config.yaml
arch: "jasper"
model: "CTC audio transcriber"
dataset: "read English sentences (LibriTTS-R)"
train_examples: 15625
gain_aug_db: 10
input: "waveform_16khz"
tokenizer: "char"
vocab_size: 32
norm: "batchnorm"
hidden_act: "elu"
channel_attention: "eca"
drop_path: 0.1
depths: [3, 3, 3]
kernel_size: 5
wave_channels: 96
wave_strides: [5, 4, 4, 2]
widths: [128, 192, 288]
init: "kaiming_normal"
residual_init: "none"
optimizer: "soap"
beta2: 0.95
learning_rate: 0.0026
beta1: 0.95
shampoo_beta: 0.95
eps: 1e-08
precondition_frequency: 10
max_precond_dim: 1536
merge_dims: true
one_sided: false
adamw_lr_other_params: 0.0013
max_grad_norm: 1.0
max_steps: 5400
batch_size: 128
epochs: 44.2
lr_schedule: "cosine"
final_lr_fraction: 0
warmup_steps: 540
weight_decay: 0.2
adamw_weight_decay_other_params: 0.01
Rows from block 6, named by matrix and row number. Rows with one number belong to one channel. Each number is 128 + 24 x the weight over its row's rms, rounded and kept within 0 to 255. All counts start at 0. Numbers have three digits each. After the name is the row's rms in percent of the matrix's.
# convs0: first width-5 conv (model.blocks.6.convs.0.weight, 288x192x5), inputs 24-47, a 5 kernel for each
# convs1: second width-5 conv (model.blocks.6.convs.1.weight, 288x288x5, transposed), outputs 24-47, a 5 kernel for each
convs0.74 102:189128118170124160140113141147125140122083131097111147188175085120128118158113133122169132172094106125129128116136117130156135124100110126115175159110121143112117123055144107127147122118121100157110103132138130115131090158113072135120129129125108148138159090118077153154150110147132113145129153137149125125131118151123116119194179083141149162091122135123128154
convs0.75 100:118066131166136084121131113128108115125088114113167127136109164136121153098143107155139094117145152140103119157127165170127135102124102130119114141137114160114135110172103116098097143113164148103118150153096104126115112167096064116144125144149133118132175126144117140155132113143119109089148112121103134149108124140151132134123125111136160127111123146122124108
convs0.76 101:125151119097100057114131143115152145110132135136113150157163143123152095086116103125137086124135146140107130117142120144129102139147103114172154117138101114179117154116071131144147116098166138168169125115155122161126116127120083118092144095178123109147090130154163111115122140136137143134166105095129130153150099100094140163119133130113148122138110121097110123
convs0.77 103:104119102068093105135100161094147117113113151112085117170085107133155129097133123149162106131162134138156115127135130120098121123142122125155138132149095124125116125117123178145123149138125139107173145161146149153115120145122090100115150124164135118122107138130129170178098126138176131142110139125105118137111153122136140123143111138171144102129167149111131098
convs0.78 100:133139128170149088106133128134133156154118137117100124127131136114123141146117073118142112136137097141114132146125145145115123159117142138112159090054125165147143141116141151158084099137129156181108101166101163169131139153105139170169128142142112131121088131156161139101134128102147088126092135125187132166148122097116132119167165163122137123083158136164156122
convs0.79 099:110125100122120127125111090141148121130123144123113158123176123115124148130130116177108148133124097091085161097145110125120135105138112140092119135125101096107111141143142163144129146088114116152102122127149128087158103120131139095111131122190103081114115104067138135090103115092167142135133090111146105076085099132127130178093112198167164175128119129182152149
convs0.80 101:150148117141113146151117117107128122124104096153144143139114132124123118158099120140125149050116151120111130129103104118093111150130124120124129185141157134099164124134116095137140099142088110123097197107173099107127128128135113197147111150186121154110069125113091117130140103135150096100155127099135147123123139133132116115119123122141150140111118137108132180
convs0.81 096:128117116113108129132119132128099109144126092152161132104101107100108103119078150130112136138119128143148133098105148097148127136153107152133072141139096113084115131086108102096109132109109105124157114129134102137118103119071111138132133163122127130137131132125172103119146116103151148125142102110108084121124127130097138164128092169180137162097113140138116124
convs0.82 100:122102139146128123111116174128134114076112147148116143115127177127118149154154139092099120181133158071120106133112105151087100081090090146152155151127121151147135151112110134193149125109118118070126148105128086127133142154091186165120129115164107134167132162117134200114150088140147126098106122133171147075103138114111100105129065098109082096089117129147157074
convs0.83 096:152147102125126159123128153133127153129119164111123153109175131123103145106100133127162112141155144165156139142156152141102135164109121118071103127130165124139126122145157114105113178115158167155123110139124125104090110127115177082112126166143129131135134144104127132109144155086115106092133101119127105095112165109160129105053042107113102168164110143142123156
convs0.84 100:108140097130092168123116141149142162154131121103094103145140089143116140103127086163120145178121108116147118095117148108108100088140147121160097120135109135132129103075141114139148132134136143112145158154152150147122143134114163126131148118178137143084124158151120151148120155121128122098135112144119095139170152173091136122155152086117136123116110132120135112
convs0.85 101:108086118150151185110135120135112086089091125108113094136126102111144103144057101104144113144118159123144109100113138116193126148156115159135170128119168112137181089092146114165141117108135157106124130129131148145174165132199085124112118067091121162170144114128105168105135158132153132120115098124163134100159146141144148123130146173109115134123095142124141157
convs0.86 098:148114090120094136147146109125146160127119111134119145162149134153121046104152152146088176177146110132089118162131151103138145135139172112071115126129108074120115088108118156130165116154114142123133129143119160160111137113116140155126115131121147080159098097137135133183152131140097064159120120130116107087082102113161154123131161121111115150120133184112125156
convs0.87 099:144133130120114098129141149154149106107100122140116101089143137143141136113107158146136142148103120126125108124129116170133118138176143097136139097077145135113141118123113108110080069148124118153131100118121149118124170128168114149147118147132116124112127104109160058093142093088133191146128135140165115124151158119127127140142192111148151123139121115103100130
convs0.88 096:141090125128120112122087154082108145126149128124148131160148147143137133107088136118106149118116125165137113102108118153151130090075135155148121121141118098130123109115122128105181125091119127143135172121140137123153124099113080116136155103134132142116086151099119181161126176131145160135116128125118105125132102106147130138140118138178154166132113090087121168
convs0.89 101:128129078070101145112145107121105152154124128139170173105128129137165122149106102164116100139140123140130108126098143124121132122121118087087150133102108114066145160104182116139111134128111166164122129130115075108085093137127148117149077164131112125125176124140147098129122111119111140113077148147128143114163173162126140125130146150143125129106152130153103171
convs0.90 102:100130182123121150132069191088148133136117108133126101150140125149157145119100089108096106113138154146158139115108140129091079119135154169134102108086109116120127087114114133102107104138124138180130129134136099139075112095097139123108111142145111104147144122130121113111100097110147185144090137117143095099108092098114153133112099085120158162127171148129090132
convs0.91 099:124173134121099140175095119123129158148140095118114127124124106137131162144103134151126133123142145106088122151139145125219136141141128136138139115103178077106067100107142166118082116136157098132078116164122120122135129148086145133084142126175137109103101140146120122133075111144119085137137166138118123142145148133136149123120191149145115173138069107149124156
convs0.92 097:089148149141134162139131113086185109159134142097145151123117145156099088117078116156139121124192108116100143165096132160175128127118105141148119125158120117134129179137140126126176111126139169140138108107138127158145145103106115109139127117129155144087096140133098081111171156131147099128122119104135101131179140099081123121113110141123103102081069119154170170
convs0.93 099:135109140166174115169171151131156124160135152101127127131154137111151120153128077106122124130133155146136174134112127085140140154145144148125152131125181102099097118116136123120134143082147092154103145140150121151157153122145112121108090115149127126138155153089157112130107107111133121163141131121148139104140109093124108111132176158132123158110175143117133073
convs0.94 096:178146103095136138101138161153192106148162128092121168131112144103115122071143116118144138108120129108151091138142155091053094114132136127160158113113133084126114145157124097124150104119123097139148101117113144081093160156086138125081124124154141105115123095146149119110077124142117121121136099172126118124130140153140184120085116124132155132115120139168097125
convs0.95 102:074141145186118196126159127134123150141119116094146149127123083158130105127081135111150114211109155161107135115148110130150115109125135113145143118124115111134159130059147150127136151147124135126103129132154120083126117132152127128122135104085138100133147121089117141173155116161097125109098094111132103106136103099145126125101102142137129080129156126142113138
convs0.96 100:109095145121148122105140143083122110167136097122119100123118143121162117120114155110131123126167129144137158128114135128135124116120142038109119146143130135151118092106117125118074096117099116143105129125173136152166156142162112119136117074157130101141124125106142161122132116181130118083090092131113117119140158186126137159153147150141154142146159121139077128
convs0.97 099:145135083145128118162113117190102174113112158151146130116135156110105109145148115148140107084099109094128074163107110150098127142139066112104124147168116107107110149095148148120122096128134155116129123145101087132114106140196110154165108138173151165143089111091148094112132126115119148137119115118155088103117080102137128114113152088092142125132122109135136160
convs0.98 101:139114135099103154124123124167115120112138137120160119089137119111141123125090154141125114118129117156132094113125150112161102105103085143155122122117141133089113130147118141108158118075145077138097085133118123120138099111101152158132121153164179128139182141167146124118136132125131100116124118134139151146121089113120132089106106088101135116140155138143106175
convs0.99 095:116111102113086119140099178153131131158131132122138126129150124135145142092108132155136115082115111120092091155134133100146134112127155160151147131147173131133090138138160130132111157145116117143131146116118110108195110129098134129137148155136105144148106153131127141123079128136172102132133121128127126133130130177146148156149126135052135117149138118082126129
convs0.100 101:116161142153143120133152126081139114152127098153128135120134166124103137168159136145139141103107124136152120116181133128124144131121164114124135132133110108103152146132096126109167124109106129108108148145137097145128124158172166133163148171169117095089136106126148111112087151086115156125171129095145125156109122127115132149138174125164158096137109107124121136
convs0.101 100:155121127092110175149109112151165145152118123123113136121084142132177134132141149151105169101129090177122115137127167158152116127127077129137142161157039155137177108139209133119124139160106100138110087084143131129107104123110082143147117142134138108138131147156154126119136080134157136152137149115132142108092084155112113159165164144107086135165149148113149113
convs0.102 098:100122155113135140178135131184121136118130149093084114141082149103181162127119114114145114146150145144100099112127158099084111115126044181132174118125142112090126102115148129127148174128128107108142134100118139154102103083104109159122112184121156109147178114147123131189158144114142069081157146173135168181086111116123141100115137136118130111077129148157123126
convs0.103 101:100113093145144142121119181144137087139143119169116147113099099123111109136082160134131163155109126118123115096136087142114137161141133153118107130151156127077166094089117095140141107094114130119188128129110194144130115069119113116138138117132111166132124084125115153101097103171178149108097166130089044067160148153123122127113147085102155140103112094142146077
convs0.104 102:084105145131168117139138144129121111141142076162140146146115146148151141160138111116109103103145142131106112171123131146100139126131135172150122063100127121119112152069141155127143114131129120155117131129160109099128135119055098160131122138164107112151093122129144161159101106115128129094131088141110118104143118125135134124123159101141124167155122124117112134
convs0.105 100:105142141096130117114086111190102100134153070101115133113147078092138130135161126155111157151126092113074107137128122146136140118111127091161140128133135162115146185107127144154140114140109130137143140143120120126161128134160167112129137129156148132151101132086133101116119106139114121163122135142121144114149129134128127115140134080100132152093145115072116133
convs0.106 102:122151140128152132107098118102146084136129167079139146152168104097137125092126144156148117079098140147128133154151103126072127118118109137168114108129080110088105136166153158128165123132106150100100127116113114161136094105128106120112123080142137186149154138146136171093153128125097109095106181117169148165128145124152178162098102125151104159133131148160166132
convs0.107 104:141163142115089139139174153143117129136096120126134110151176167138072104154137127134133136132145096120101105101138122140131092081144130116108093122103130166113137111162145119142126086098136121128126105113118166129109144153119130113159117128112137149119065117145125125127143098153132163144115125121163157112134149135117139115113133100116081116135179160144153161
convs0.108 098:149156072154129180133110092073158151150129152104105093159163181119156157142170107125147085107111110118150115128121129120101127134125170130150153179156133129126113121140136121146121124153130099126130140161130136152117121135106131152156150115124138143146147119122121113127128112123145102143099106154138121133127147116098122105148128082103119141123131104113111117
convs0.109 099:097151131166156108140152155128167125132118100124120140085119176137165122101099123125110142138111130118155134125117116124119134144126142176146106124165150161136160092121151106121116167141118116113084129132109129146145170108082114129119104129116084146135110147116124088113177108135126129105097120141113110123099086072148130136106103111098125112130126112123088111
convs0.110 101:119125138118098119122161129089134116126122131167168156150137086122105095109123121103129144136139102091137119136136144117119132147112143146134124145094130120119124106140156134168147163136113145157158122158158087070108144110115120123110110125144105092145158160134146134130131147116102133097158127117137175165126144114123088125121136117131114158123082074138131168
convs0.111 101:145105114129119159112162150121119119133127102199114085125177159137069130129158110089095148136137153117139139148114114105114136077138117115102155138129143112108138113108118099092113127120136120100161100145127128172098123136138107154123121067128138100128085106094109140109118122155137135133139134157135129126129118114122139123113124126152151139163068133111134127
convs0.112 099:062107127139127203147152108159135115118127127142127093140136150111138100131118108126088114161159117096125090123113155137147150133142111125124112106102151132124091105128141115115100112159094153137159117148106115124103156108151114149156133141156082133142122092102090147092085162118149104144080110158161144091158125112119118129153157198145130147119142154149105120
convs0.113 099:127137115119106109114117153090122138150158140085097121167110155127094142143117103138154130113142111142121108141140126135136109139135118092130110138111164143116100154100090120129159163126123116131139141138154149118139108130131087098150100082164198124126127128149125138144141141128161103130133131104091151092151131093079139120129175156115111118096104164132122162
convs0.114 098:108149122142142121116115130130145134100126144149145134084102186113143100133126071085122158104186101147108161130159159115128132084086101142155093125104111134117124084097109144139163141113132124077090109132141128156174114142119074110137110152173120130172130093077149124121143117129167119123135118143142130107135128136143119116121173081120107111122172119153130164
convs0.115 097:123113119143170140092104085127118121122121115165124114125117126135109097119170155103136148101105112152141128106126087127124126125150170134094182153117115106135089134139154100131129157101081106133129149156114141068132142103120073141102112134176091089101130067114139150104083130094132142100115161189135090100120125098126129115156079170087098088163182152143151144
convs0.116 100:061117125125152158179127089122132128152136125121187171126126103120120146111112137104122133104121140124163114143128114122149132127129166142143103089077152150140094113178128147136128151124122147126156130112154151103108146095112166106115138125118128109113105145076139104102131104168132133098072134169140101159091120117113107113136140143149095138131131103128080103
convs0.117 103:062124114126154164103090142170113090073112104110109113115139112136094148147123177105136146133088100135106149126127160143140136143112110142169145150113102127122149121090110126117171161113115126123084139108111138088159131120119098100121142172168143105140135137076101141159105161146071121178157123089122124107100067151149167139128129137117120070112174093125131143
convs0.118 100:112122119130116060146120136072191179141084096180151172137134135128140118125113114149114120137140131086127113137117111113142114123144143110079107127080105112139129146127114178135139123135155121124112167152159156074119159131104148139119127133101172093129144128120113115135134121135168092106134090149119124086123123119118127079132085085085124114140086127133150091
convs0.119 101:107119114116151078166095109139147148135153126146084140191168171117157147071152116160154141110146130129110153096110106144129161144142153120109124111148140123148148152134195123148114148126113148121149119067095174140142134130121115143152136126115168093158149125116142168155183131149115108159107084107111146124148164086155116102105135124106117140111140136117138134
convs0.120 102:159141135087123091123137135164148109103107167145106154095140136130146148153143123131074122115129126106130125135107126142070145069126132078139140118156116169166148139145174139114117106106146103132129094138114133086126141136140133131131145107133131140139119125096148096108149120091101143130101103160146115154138136120118086152129135140115092130100127154122117147
convs0.121 097:147147119091056135140132156126140132098132106115142106125162092132112128101127157133144146141098144138191098138136111112074154140116105123127100118182144102149116118132127147175086157118160135141098102131173135093117103124139142164150131105142153127106063193152122107105131133106105132137103148148137152108075145157118105126130163103110111144117156126129132138
convs0.122 100:107097152113114162163131103125136119109151152129132122119104174147090156142094096160111156059131126107127134128150137139095145142141127158147176101159192167129098089103150134105115196124085136120127145132120135153181124130129125075081144120125155094081117141110120123157116121124121137155135114142118160167119157127125106139151119174139159142164121097155133134
convs0.123 100:133148112140172153117109134131112113106144115144118140127128126142136123142121158140107167109077119157113189134116163118113116117096115117141136156121176129158145156133141121169109145121126130134131143134109192132146137089101101142127126086142116122174125087127113158139128121113136075129154137131108153131157150067102168127124147102106144128102145113106126095
convs0.124 104:120091133131128158104125105137091127135175169136130131151106087091084097153159117104125092108153119120113128116101138110170104124097157128106133120163157162165101139127122146098156130102102108092154118153173122145136135119148143155156118168149121104087086169131191124145145106097112155146115115150111165182154160145107137143170135045110124111101114176155086118
convs0.125 097:124148134165131139160089131146120144139102090100136114121121104144161146184160157095084118111094148149149116108117075161089097118143113125125099128121120127138133150137124148125101153111141130097110098145133171107143105148143129122141133125113134117125157161073118090135145131085098186134118137124135167110127104149148150085140167152148120086164141132107126120
convs0.126 098:135134091106140108140136097122121073081140112171152124145147103115122125120136161139155110110110128126114143109116110157135120103139126109128111149131130105096128113131146085104123133074079122152130101136108136125085102137148117119139129086186156111084155129112141163073162149156131103170100102062126126149121120074143165147153118123158105148068157126122172141
convs0.127 100:155130101139134108117106155097130138140088150145073110116115145118135127128108136162147138130141112124135160152106132113125130142188192131084092137130137071144102103116116144125082116097110117154139117129145158145154128127106139085092155144149153134100131131147152097127144115134118104110135130153108062137117148115138124116158146131104136138115123135149124134
convs1.74 103:196108118142083114132112160170123152139135146105141117146122128107142149110121094128138106127111086120184124130141120151132145166219178127116171140110121151131126100100125111105132099116129120156147187122133130131147125153139151122094108097142118103125097163138111162149071130151114062131110139168157147113125135101094136102117096148115107104125125154130139115
convs1.75 103:139149092086117137140177138147108171089110103083122135109102102080140083150089107125068151122097119164176137098116108177139139135154128126156121128156136157116088088134142145168153067117079084132101111156130137149104147135126101126075124142090102128141154089085127121161159138133123081087136109086135180155110140106161137103133124133151137136141120121098190110
convs1.76 100:091115100125153147141141127118165153112117091116115175139155129161156156142127133131147106177139141128111093116130111126147135111156191117133125139109083116114123102168119142089179118146134117129123097079132131098119136143113097112151139137124164171108165110121135142146133108124131160106095108115118131144140127116174129108113128127146143172125147120178154111
convs1.77 101:150119098104107177122143133069095109147150142108117084154150104121153109182114157137110116159101135158095124134101098172118173105127145162154131161118150122136111130142131144177125118110117145139113138117145135121142082154171103099091100198114145164151115099119154146146123128109149124127139136097142142133144134161121159115107113128076101122109123159159142143
convs1.78 100:131136062163100120151128107137140121142123132129090126128145099124137142114140153143162136141132110092075135120129155152143139122126139125143136146169107159152133109148119140152100110089129143107151133180127156133152109141110133099104125086140144126139066132149108159106145127146113112120076105151162174118149112180136154149158129098108133117132122131150131098
convs1.79 097:090119134144125098112105132138132145149126143098069125132116183122133146141095116133119141158161127106091125130092140121135140104092117166182113135118154109096114143116122095127103113105144147141112108115095154150124142146136082128156115170124082150132140097172155124090151173101109091139120111170190117124146126158141120111131144168073114123170123105119145133
convs1.80 095:139147116096132089129114135158125093118150103169093167158097078109141130171098103126146115115165132127098138132123132125144173105151114105115138115114106095120141081121106158092159132115131113119136099159117101160128148119159112110104157094133117139124142111140156140122125118119134173117169120125098166117134104139098158131130110114107128165144132139147107116
convs1.81 101:118162086119148118147144115112169145169126135097096115105148092111122143128110134155148110175126119125147133096096102116125113173104077135104149127151131153124094108137129085089125153150164122146094131142100173065120118122150151136072156086118072100125164165152110109124126096122136151130102126105150191138124123121130125109138169131136121141112164098127178142
convs1.82 104:113095131134103128096145119100148135123122153180143141138160072129124111164115133077103122094127098163092134172134127137139132148144165123132158102116114168139135100154163141131142117147120163130134122128108149067119132123108139136144103119079177138118155180097095158099156095086137158088120085137159110146070113117145131154102155138133094149134095152123124151
convs1.83 099:095100170133118151110108119099117129113144124138123135154152173147121087133131094126151115075130078161155091096139146122154142126181074083117097078112124116085096139104135131109128113158129156129141144156142123118104113103157155095155148087121126123091113143130135119173151118079125145126135081106089106178121121133099120131098121176143155155139162139144104122
convs1.84 096:065164124125120149082141118140077099150134116141111156146128101125151137136162124155144144115100086187126111109158115126155154156106175109106102148125121137123105117123099177105089125127159126147176140136094109075117140106121111129151091132100086159136098149108089138127123136151092132114107084059088107143108119120137115108138114139108124117136125118131143176
convs1.85 102:127150123146093067125155148134132121160138120134102131117122146147129140127142116180117122116137109095162218146127165162199113109148128145123152120134102119147168120157137126148070117123143157119156116113130119163172172125101154099127095174113135134098117131110107146123110108177076096138096133125103118150128149141102103115084128141134130096158114102127135122
convs1.86 097:150129106115167095118149121099138115111139122099129166134147161086125126159160091088075143091127129152134112148129125162133098135132132143102143135137155074113122153126100154133110136089178160129092123163139142110117099115141094130112130123166173107104150118107160150126154121142112154112137096122136152151128101133100157110145163154128156152202125137105141159
convs1.87 098:139128151100051137157148128124198111165141107113113124117084116143115094093112151145141146176105130129113110085176128109108152141174149156113136130148139162114118159110128154154140168151102097071129128095146155119124101122114104115106107087146149123054120129109118104130089086114154127115136124181114136119115144167161140119073093103109136127094110133118124095
convs1.88 101:128119147116095117134111166180098117132093124136137159183169134109105135118109176149101132167115115091132094090102123104161113158117136115095102143087111152125101158116101130142123159162112127119210107131128148095159140140090112136118130084140147119131123143141086127112112159127164190109143098157113145109103102121106143131184129153119087127138119128113156143
convs1.89 103:129133120059126082095138096105146103119102152096146127135126109114108085111109137133109112132128161143131118109087112161128106142149134098132089122151144111120135093131114086152140140150134113154106077127119125146137159149091133111170146145139139151095150139097132152091143125112114143134117131136103134104166133086116104168092136162114098157125115095154137141
convs1.90 099:151123140090110084109155156165125124108137155147136105131116115165126129093160146142101114112113132103137087165139154133073101110195159107078171149107138144135100152112149088124143164144159126102122112107131134096153140126118130161140114088156120101161113140151110096095123143124135138120102103116145103117109140092143149138109120144100133137125089170098124145
convs1.91 096:102131128111100143126117148103088115095104108142152121124139176133101150077150153141128138111121154077126150111152116127139129133119129132131132109114100168165131112142093109120065097125167114159089091095136131151132133110152122141161130076152169155138122114145129187123089119139110097123139101122133107132122114096111130129095169136124112111150135168132103077
convs1.92 091:095157140122180088136196122160101093086175145137132136113123099119186132061098126112153179143149118110134159116129129114138152083124174162145139151103102143144108144145117128114119146182120154164160151138145131095133153112140140137116129171120110116126138116137136132153150139140097115133128107142118108141102115062089134104144099156114158087081126093134147114
convs1.93 104:154113137145096187121132152164098129129127139128161128157139139102151114115135119126072136159127140154169102118158112119126117116124152150127143134110089139139144164135099109138122137118143152157149123105099130150142061098123099144134111085156135106089155118169151135124103134143129094120070136134092138146131126074150159081130124157168130090143134159139102139
convs1.94 098:173112151114094108147097090133084094102121124144134112131152104113164158130164147093135136140156145149093144153135114150159126137116097169127116080125119152111131169132169121139130143141140125164144183123128136108117111123107140155138114150098120141142102154166136097098120122112176113184122133076174157172156119105092137111134124107133155155047178120135146134
convs1.95 101:090149149124165129153119149101109151129123111118155127111137166109131133120110142102139099146138136167118094105134131150135138129140131119152122081139073114126142119139144139111171138130147138152169153107146135070091065154131038076129163112110127153095119116128135147126137141104101143121097128138121130096084120125093112116085144106117103083127139105134136148
convs1.96 099:146125117127102113110139137101151118153136149109121145178120118138158089133121153162159134123096105109136140166098131094176105168096093095099127150160071124078178116089134126114129175120114135110125133143128157122122119152129165144106092075157126107118107117100127086139121069128143130106115137126163078120149143145104133137125093129160112112125155133124123143
convs1.97 101:111115167122101129165129155162122118156155107105123133139133122124120139092126107125100106133142109126079174141176098095147173115106120141120135175142109111099142126106110142149139138110144141115178127161150140163115101117105154089110147111088120153120130150136133122106112136140132109138105143121132148123142135168195138104129144134107128115085126120112118136
convs1.98 102:136086114129130101170134123126128156168129146175128105094113141124168128145122156135156173150121107132123173149109118111118128084129139079132127168122139123132161109153113102127136090109116147093158138117131160088117117147175126104126132134165146154129118078123139166155166129114181151146153114139169095114095117108124119150128149165115119149119129128140136125
convs1.99 095:151159162135141088107127160145132117141144164118094095142116134150135114156138117131110099128150150113172092113102110141126107112130149104147147140140112136115081147143109101094092118132143119112104107100100092115085105124133108142145147132099192085109179120081132136117086109066130124158168124153142154152094159135133162154142150152113123140123079108129097102
convs1.100 099:133162105101073088139133137132098134132171126123156115126112144139144128126100123127156169076164097136151083111122161130121140138132140118155151143141127109136136056152120112152129052127127165146121116156150189128126180146105119119133127124080132121148140139157118150111141078114165088078144104132148100144136097140113107113120155125139098092117122157164134154
convs1.101 097:105132146141147118108090110131051142124119125174143166111105102154118143169110110152123114170148143122100114126105087123123113079105134130137150145101073136103153117119111126136094105075114117098138186129129133133098145115142152116148134068115149156132081152135134125151075149095108115140149146124159172100137125150101123133133114143114123113072138150134103107
convs1.102 103:108110115128136102143109141089098153141148104147122131118132169139147101147097130134124140168108126071107124103133093116165160108175131137108125092165078168134151135158158146096124124128112164132146175133168123164131080113120181135111121102146107160132108115128162152153153159117139101121141143125126147146128157115106132134102149132125128119145152137112187166
convs1.103 101:098121123105176128119153104109093134160116153143125168140150126137120183114159128101133122149145130126148139172118129134100122108118131138130161143154185142110187124172153167123136125138178146136086125162127150118110099103122128110157154150150196142090156071105168139117168135161100138108139142153131119141124109156138118140086127153131101104119152136161149102
convs1.104 098:154144085155148141121112128137135131123112091153138146136139103128098119093089149144137130112128106076143167129124114095150105158172113078134110143097122163114154143127125141115111119144138117094137136135142169132109141126136177176156150126137135115095087112141120133147136143118112125168096152130138111155171134097128146136099115099139130111120098120140135119
convs1.105 101:138138085138155133140148140126104116129132122126151107158115101096078114168158108113154108154119111125132156154140134109087145119102118127147116137064153118075125102130118170146149113149102118081153156154069134188161175147148119130131131148129146122165101141132145093136134076150121110093132155121135153116118122134124139098105079153095152192133132136130133138
convs1.106 102:110135162123113169133127079130150180155135158163138141129168110114129087090098108125165157149126132112161114076113171145169143138102165105127106151122119144197104129164128130159144141145124116125173119146115129131086109081132144132132144114159107127130127139115126124106096142127100133142130157137116127125137146162113111099121116159142125128125143127138152123
convs1.107 101:163150134142105115114091104117115127084141132148129146135130124150160119147136111106166135085116155119134137126155150094152123121102110096075080121111114131137140125092088121108127118119132128110135140092106148169123106108102147136127152065114164098130140136179128116122128134116113115122155090122128127113118146129128121183082145125157190131136130157159130128
convs1.108 098:172119102117128123128101148195129111161135122135114134143088140101175150141161141124122176121086116165178127147116115147120156135129155145189119143155130147110130165184137137137110161146158143155099117111131120157132111112148122153133119119125147146112121136148090151093112132111117134129146141097077113122120160099193147107154080093148145102107133144108148144
convs1.109 097:123174140140193131137111131134090103147142142103104117132111116136144115095141153093122106135107129123128140102137158094133159101134100122112123159104110112169099164163139147142121108126141126121133112145182127107105098077133138127147121113118148127163082137095126120138132071130112116138117104117117165092148179165099089118127126147136108208120097139144134125
convs1.110 098:131133098118140135151129125111128110093151134140105164102136109117144156123149106144143115102141146116131142099111113124137129136121092186143163152130150189074087142135180127076085113126141145111155146143135124115127163179136091154126112130106142134111128135126124143149150115099139110125152115101135150135135136108127111130114108079112087112152154180148110157
convs1.111 100:095132146120165095133125121101198108145082148098134090099149078129122136123124157132153148158147167140136065161111160126117132108109102158107103092137096109151114108115138091102146098134134127136167114186098128125175138132070120160117100103120104147161151159140115105092113077099146111106116109160123107134085144160101121105115140123127110139139147155132119133
convs1.112 096:115141118124087060131131157112112150114129167124149163140164087172130141120086108108196106133112102116148151091129139111135152128052089133151151105121122104126116132102126140153104063121143123143121156147102077101125129097134154112171143137089106147135120090164158119179200166116135102147164127131145133140102099141167126153164132150123133149101140124113141083
convs1.113 103:099153166137164111083084124127146116101130134128136097091117146145099132121151120153113103100150153134144174129132116115111165128154148125153131125135121131130172105160117113130177121159116169121103112170093138130120131106128113126118100133112117163131123132053136150115115143148148107158121093129193109136122159094143174135101106147123138121108163145092195149
convs1.114 103:112116133169116133135139148120105089167132179133168109143125091123127163125125124156130128061148127139155176154109101177144163110150170115131124131123085126174159147107094123155187161186128115135205094124154143112123118128145112138103140176113165126160136121101129125132100117126103103149136129102123114122100107097124174138105143151149134132090083096127131085
convs1.115 097:140121115159140137099132116110122116151124122085138143164151063114110146121106146150137117139149131109126101119136140179084146102134155098114125113161150115096120186168113146114176144133145116144146077145131118118146134117117143132156165183116108112126142112164136130152133122140165086127159115127163124098111139113152136121171141125163131135133118112099173168
convs1.116 101:076125144148146084151116129110091139126094129128091127113163078078141159171129113129133163146120138147121143046126120116159136141155126129153122149131122134150057114124144154135119106159157144158117113090132108098099160121112127133133173147098126127104112112095141182128133152089167100103117135103091111125109108114090122149124111088101123105138129130139115110
convs1.117 107:142160116103104096182153128098123153112124125102106112127116087107132151135096122137145173130139132179157135124140123136120087112122133106137120084081132121139135117088097103088145129088067124102158142138141094148131159132089085094131114117121138123148154118157161148145179154111131121100128130107112115125138139196130123151121171084158081119186107130145154171
convs1.118 102:086165123120169057114136127100140162119154094137101115142126136090086129150159126150184110159138122116091146136153096132147072078127137113128155116122119123153126150148167146127131086130166123114146095117139107138169154156134111151107116096116164105095132096166157142108177115114140178138130126144129122121113146103139144154106197156141142120138186150126090125
convs1.119 100:156100107131130122132100106123093103142112136105192146119127132136124073114138148118103155160168118125110164131137137101113086113171122151159108105089141131143141116157118121113121158149086122138123097126134127122166150117158166089096120146131101109102108171178153141137088104115137112156135151138099098128112121094106146118138105170131129097111148104136104119
convs1.120 101:143141111146137128129133101120122115152120146138142123132102110090117127133161135151129116155103091083094161120115092117137124091086139151105170135110168099150156132082123123108152164142162142095158097099159146152114152110097130131169126094136139103095114125170100088142145117154122163145143140150134117120122140175166134128115177132095165120162138131147155126
convs1.121 095:185128120132134111155143113077162131101121090066151119150117141124120122136131106125098094138129132114135127110141160117134128147137117164125130141095091111103137120122115108122142098126122098116113139153111160123111127153165148083153143145120136139128128135131099112106107156116108133104115147160129166091113168139160104138155121133143171124092124099122106135
convs1.122 098:137143124123115137108151123153108107116168122099129149111151081135134135133171151136146107132168123148113112134125144108131101132114104114114074138110118185162132144100099114084118164169120101144152092130125133122139099138127139110145129130127094152125138110115131114113150130185124128135120098119140153144110125139133109175097069151141099101107094084132104110
convs1.123 100:108120169107123153105110116145122132088121115126114126139120113120150117122145125108144159127085043149150111143131149118056122103149139112127111098085082151134096145137117106125092154149083130158165075115131091092121114138105186133131101130126162141084108136140127117127110113128128152114188113142087142108115136121116119111143103120118134144143117152098082157
convs1.124 099:139171122128174101127119116145140151127113145129156114151147126120112132122161146103117145130134109124131120161158124150107103130139101151156123128124128102151127119107104133136078136144146157108177137110128149165123111126150175098168143137118139144096112117103110125120105134140137147124130137158130117121123100115152129109077135121085155109159118144127134124
convs1.125 099:109113100169157143131100141143128127112110164133158159102128134125111138108147105091132177109125111126117108092169124133112118145108151129106118091148118120126143167134146135139140098126170146141131133112075146140130123117125155130122131111181097154164125123120124136122167144134105125087105097125102163163164085124143143122124135159109149130076101132118091107
convs1.126 099:131153152132131118134128114118121126101130063126141169123128167093127156112120135121127144176131114124094134145155139160129132112103122146167105104157123104117153126116141113144130118118144152132126108155124122133123106104144104147110158134131175124158146116067161114145137152149123102122124125118126138120130129069080074160100115141121116120092116130142082115
convs1.127 103:127153064169147121140136109075155144127144132168113097138190128127125113132086148131096101183141165094136110146142117156130098175138139140120135177157094114127147079121135134127119127099120166084154161137122142086122162154110117067131114094150147109115065089121105116129121118099110138142133128149125179149160126149116110117157124134124143104182097159112173170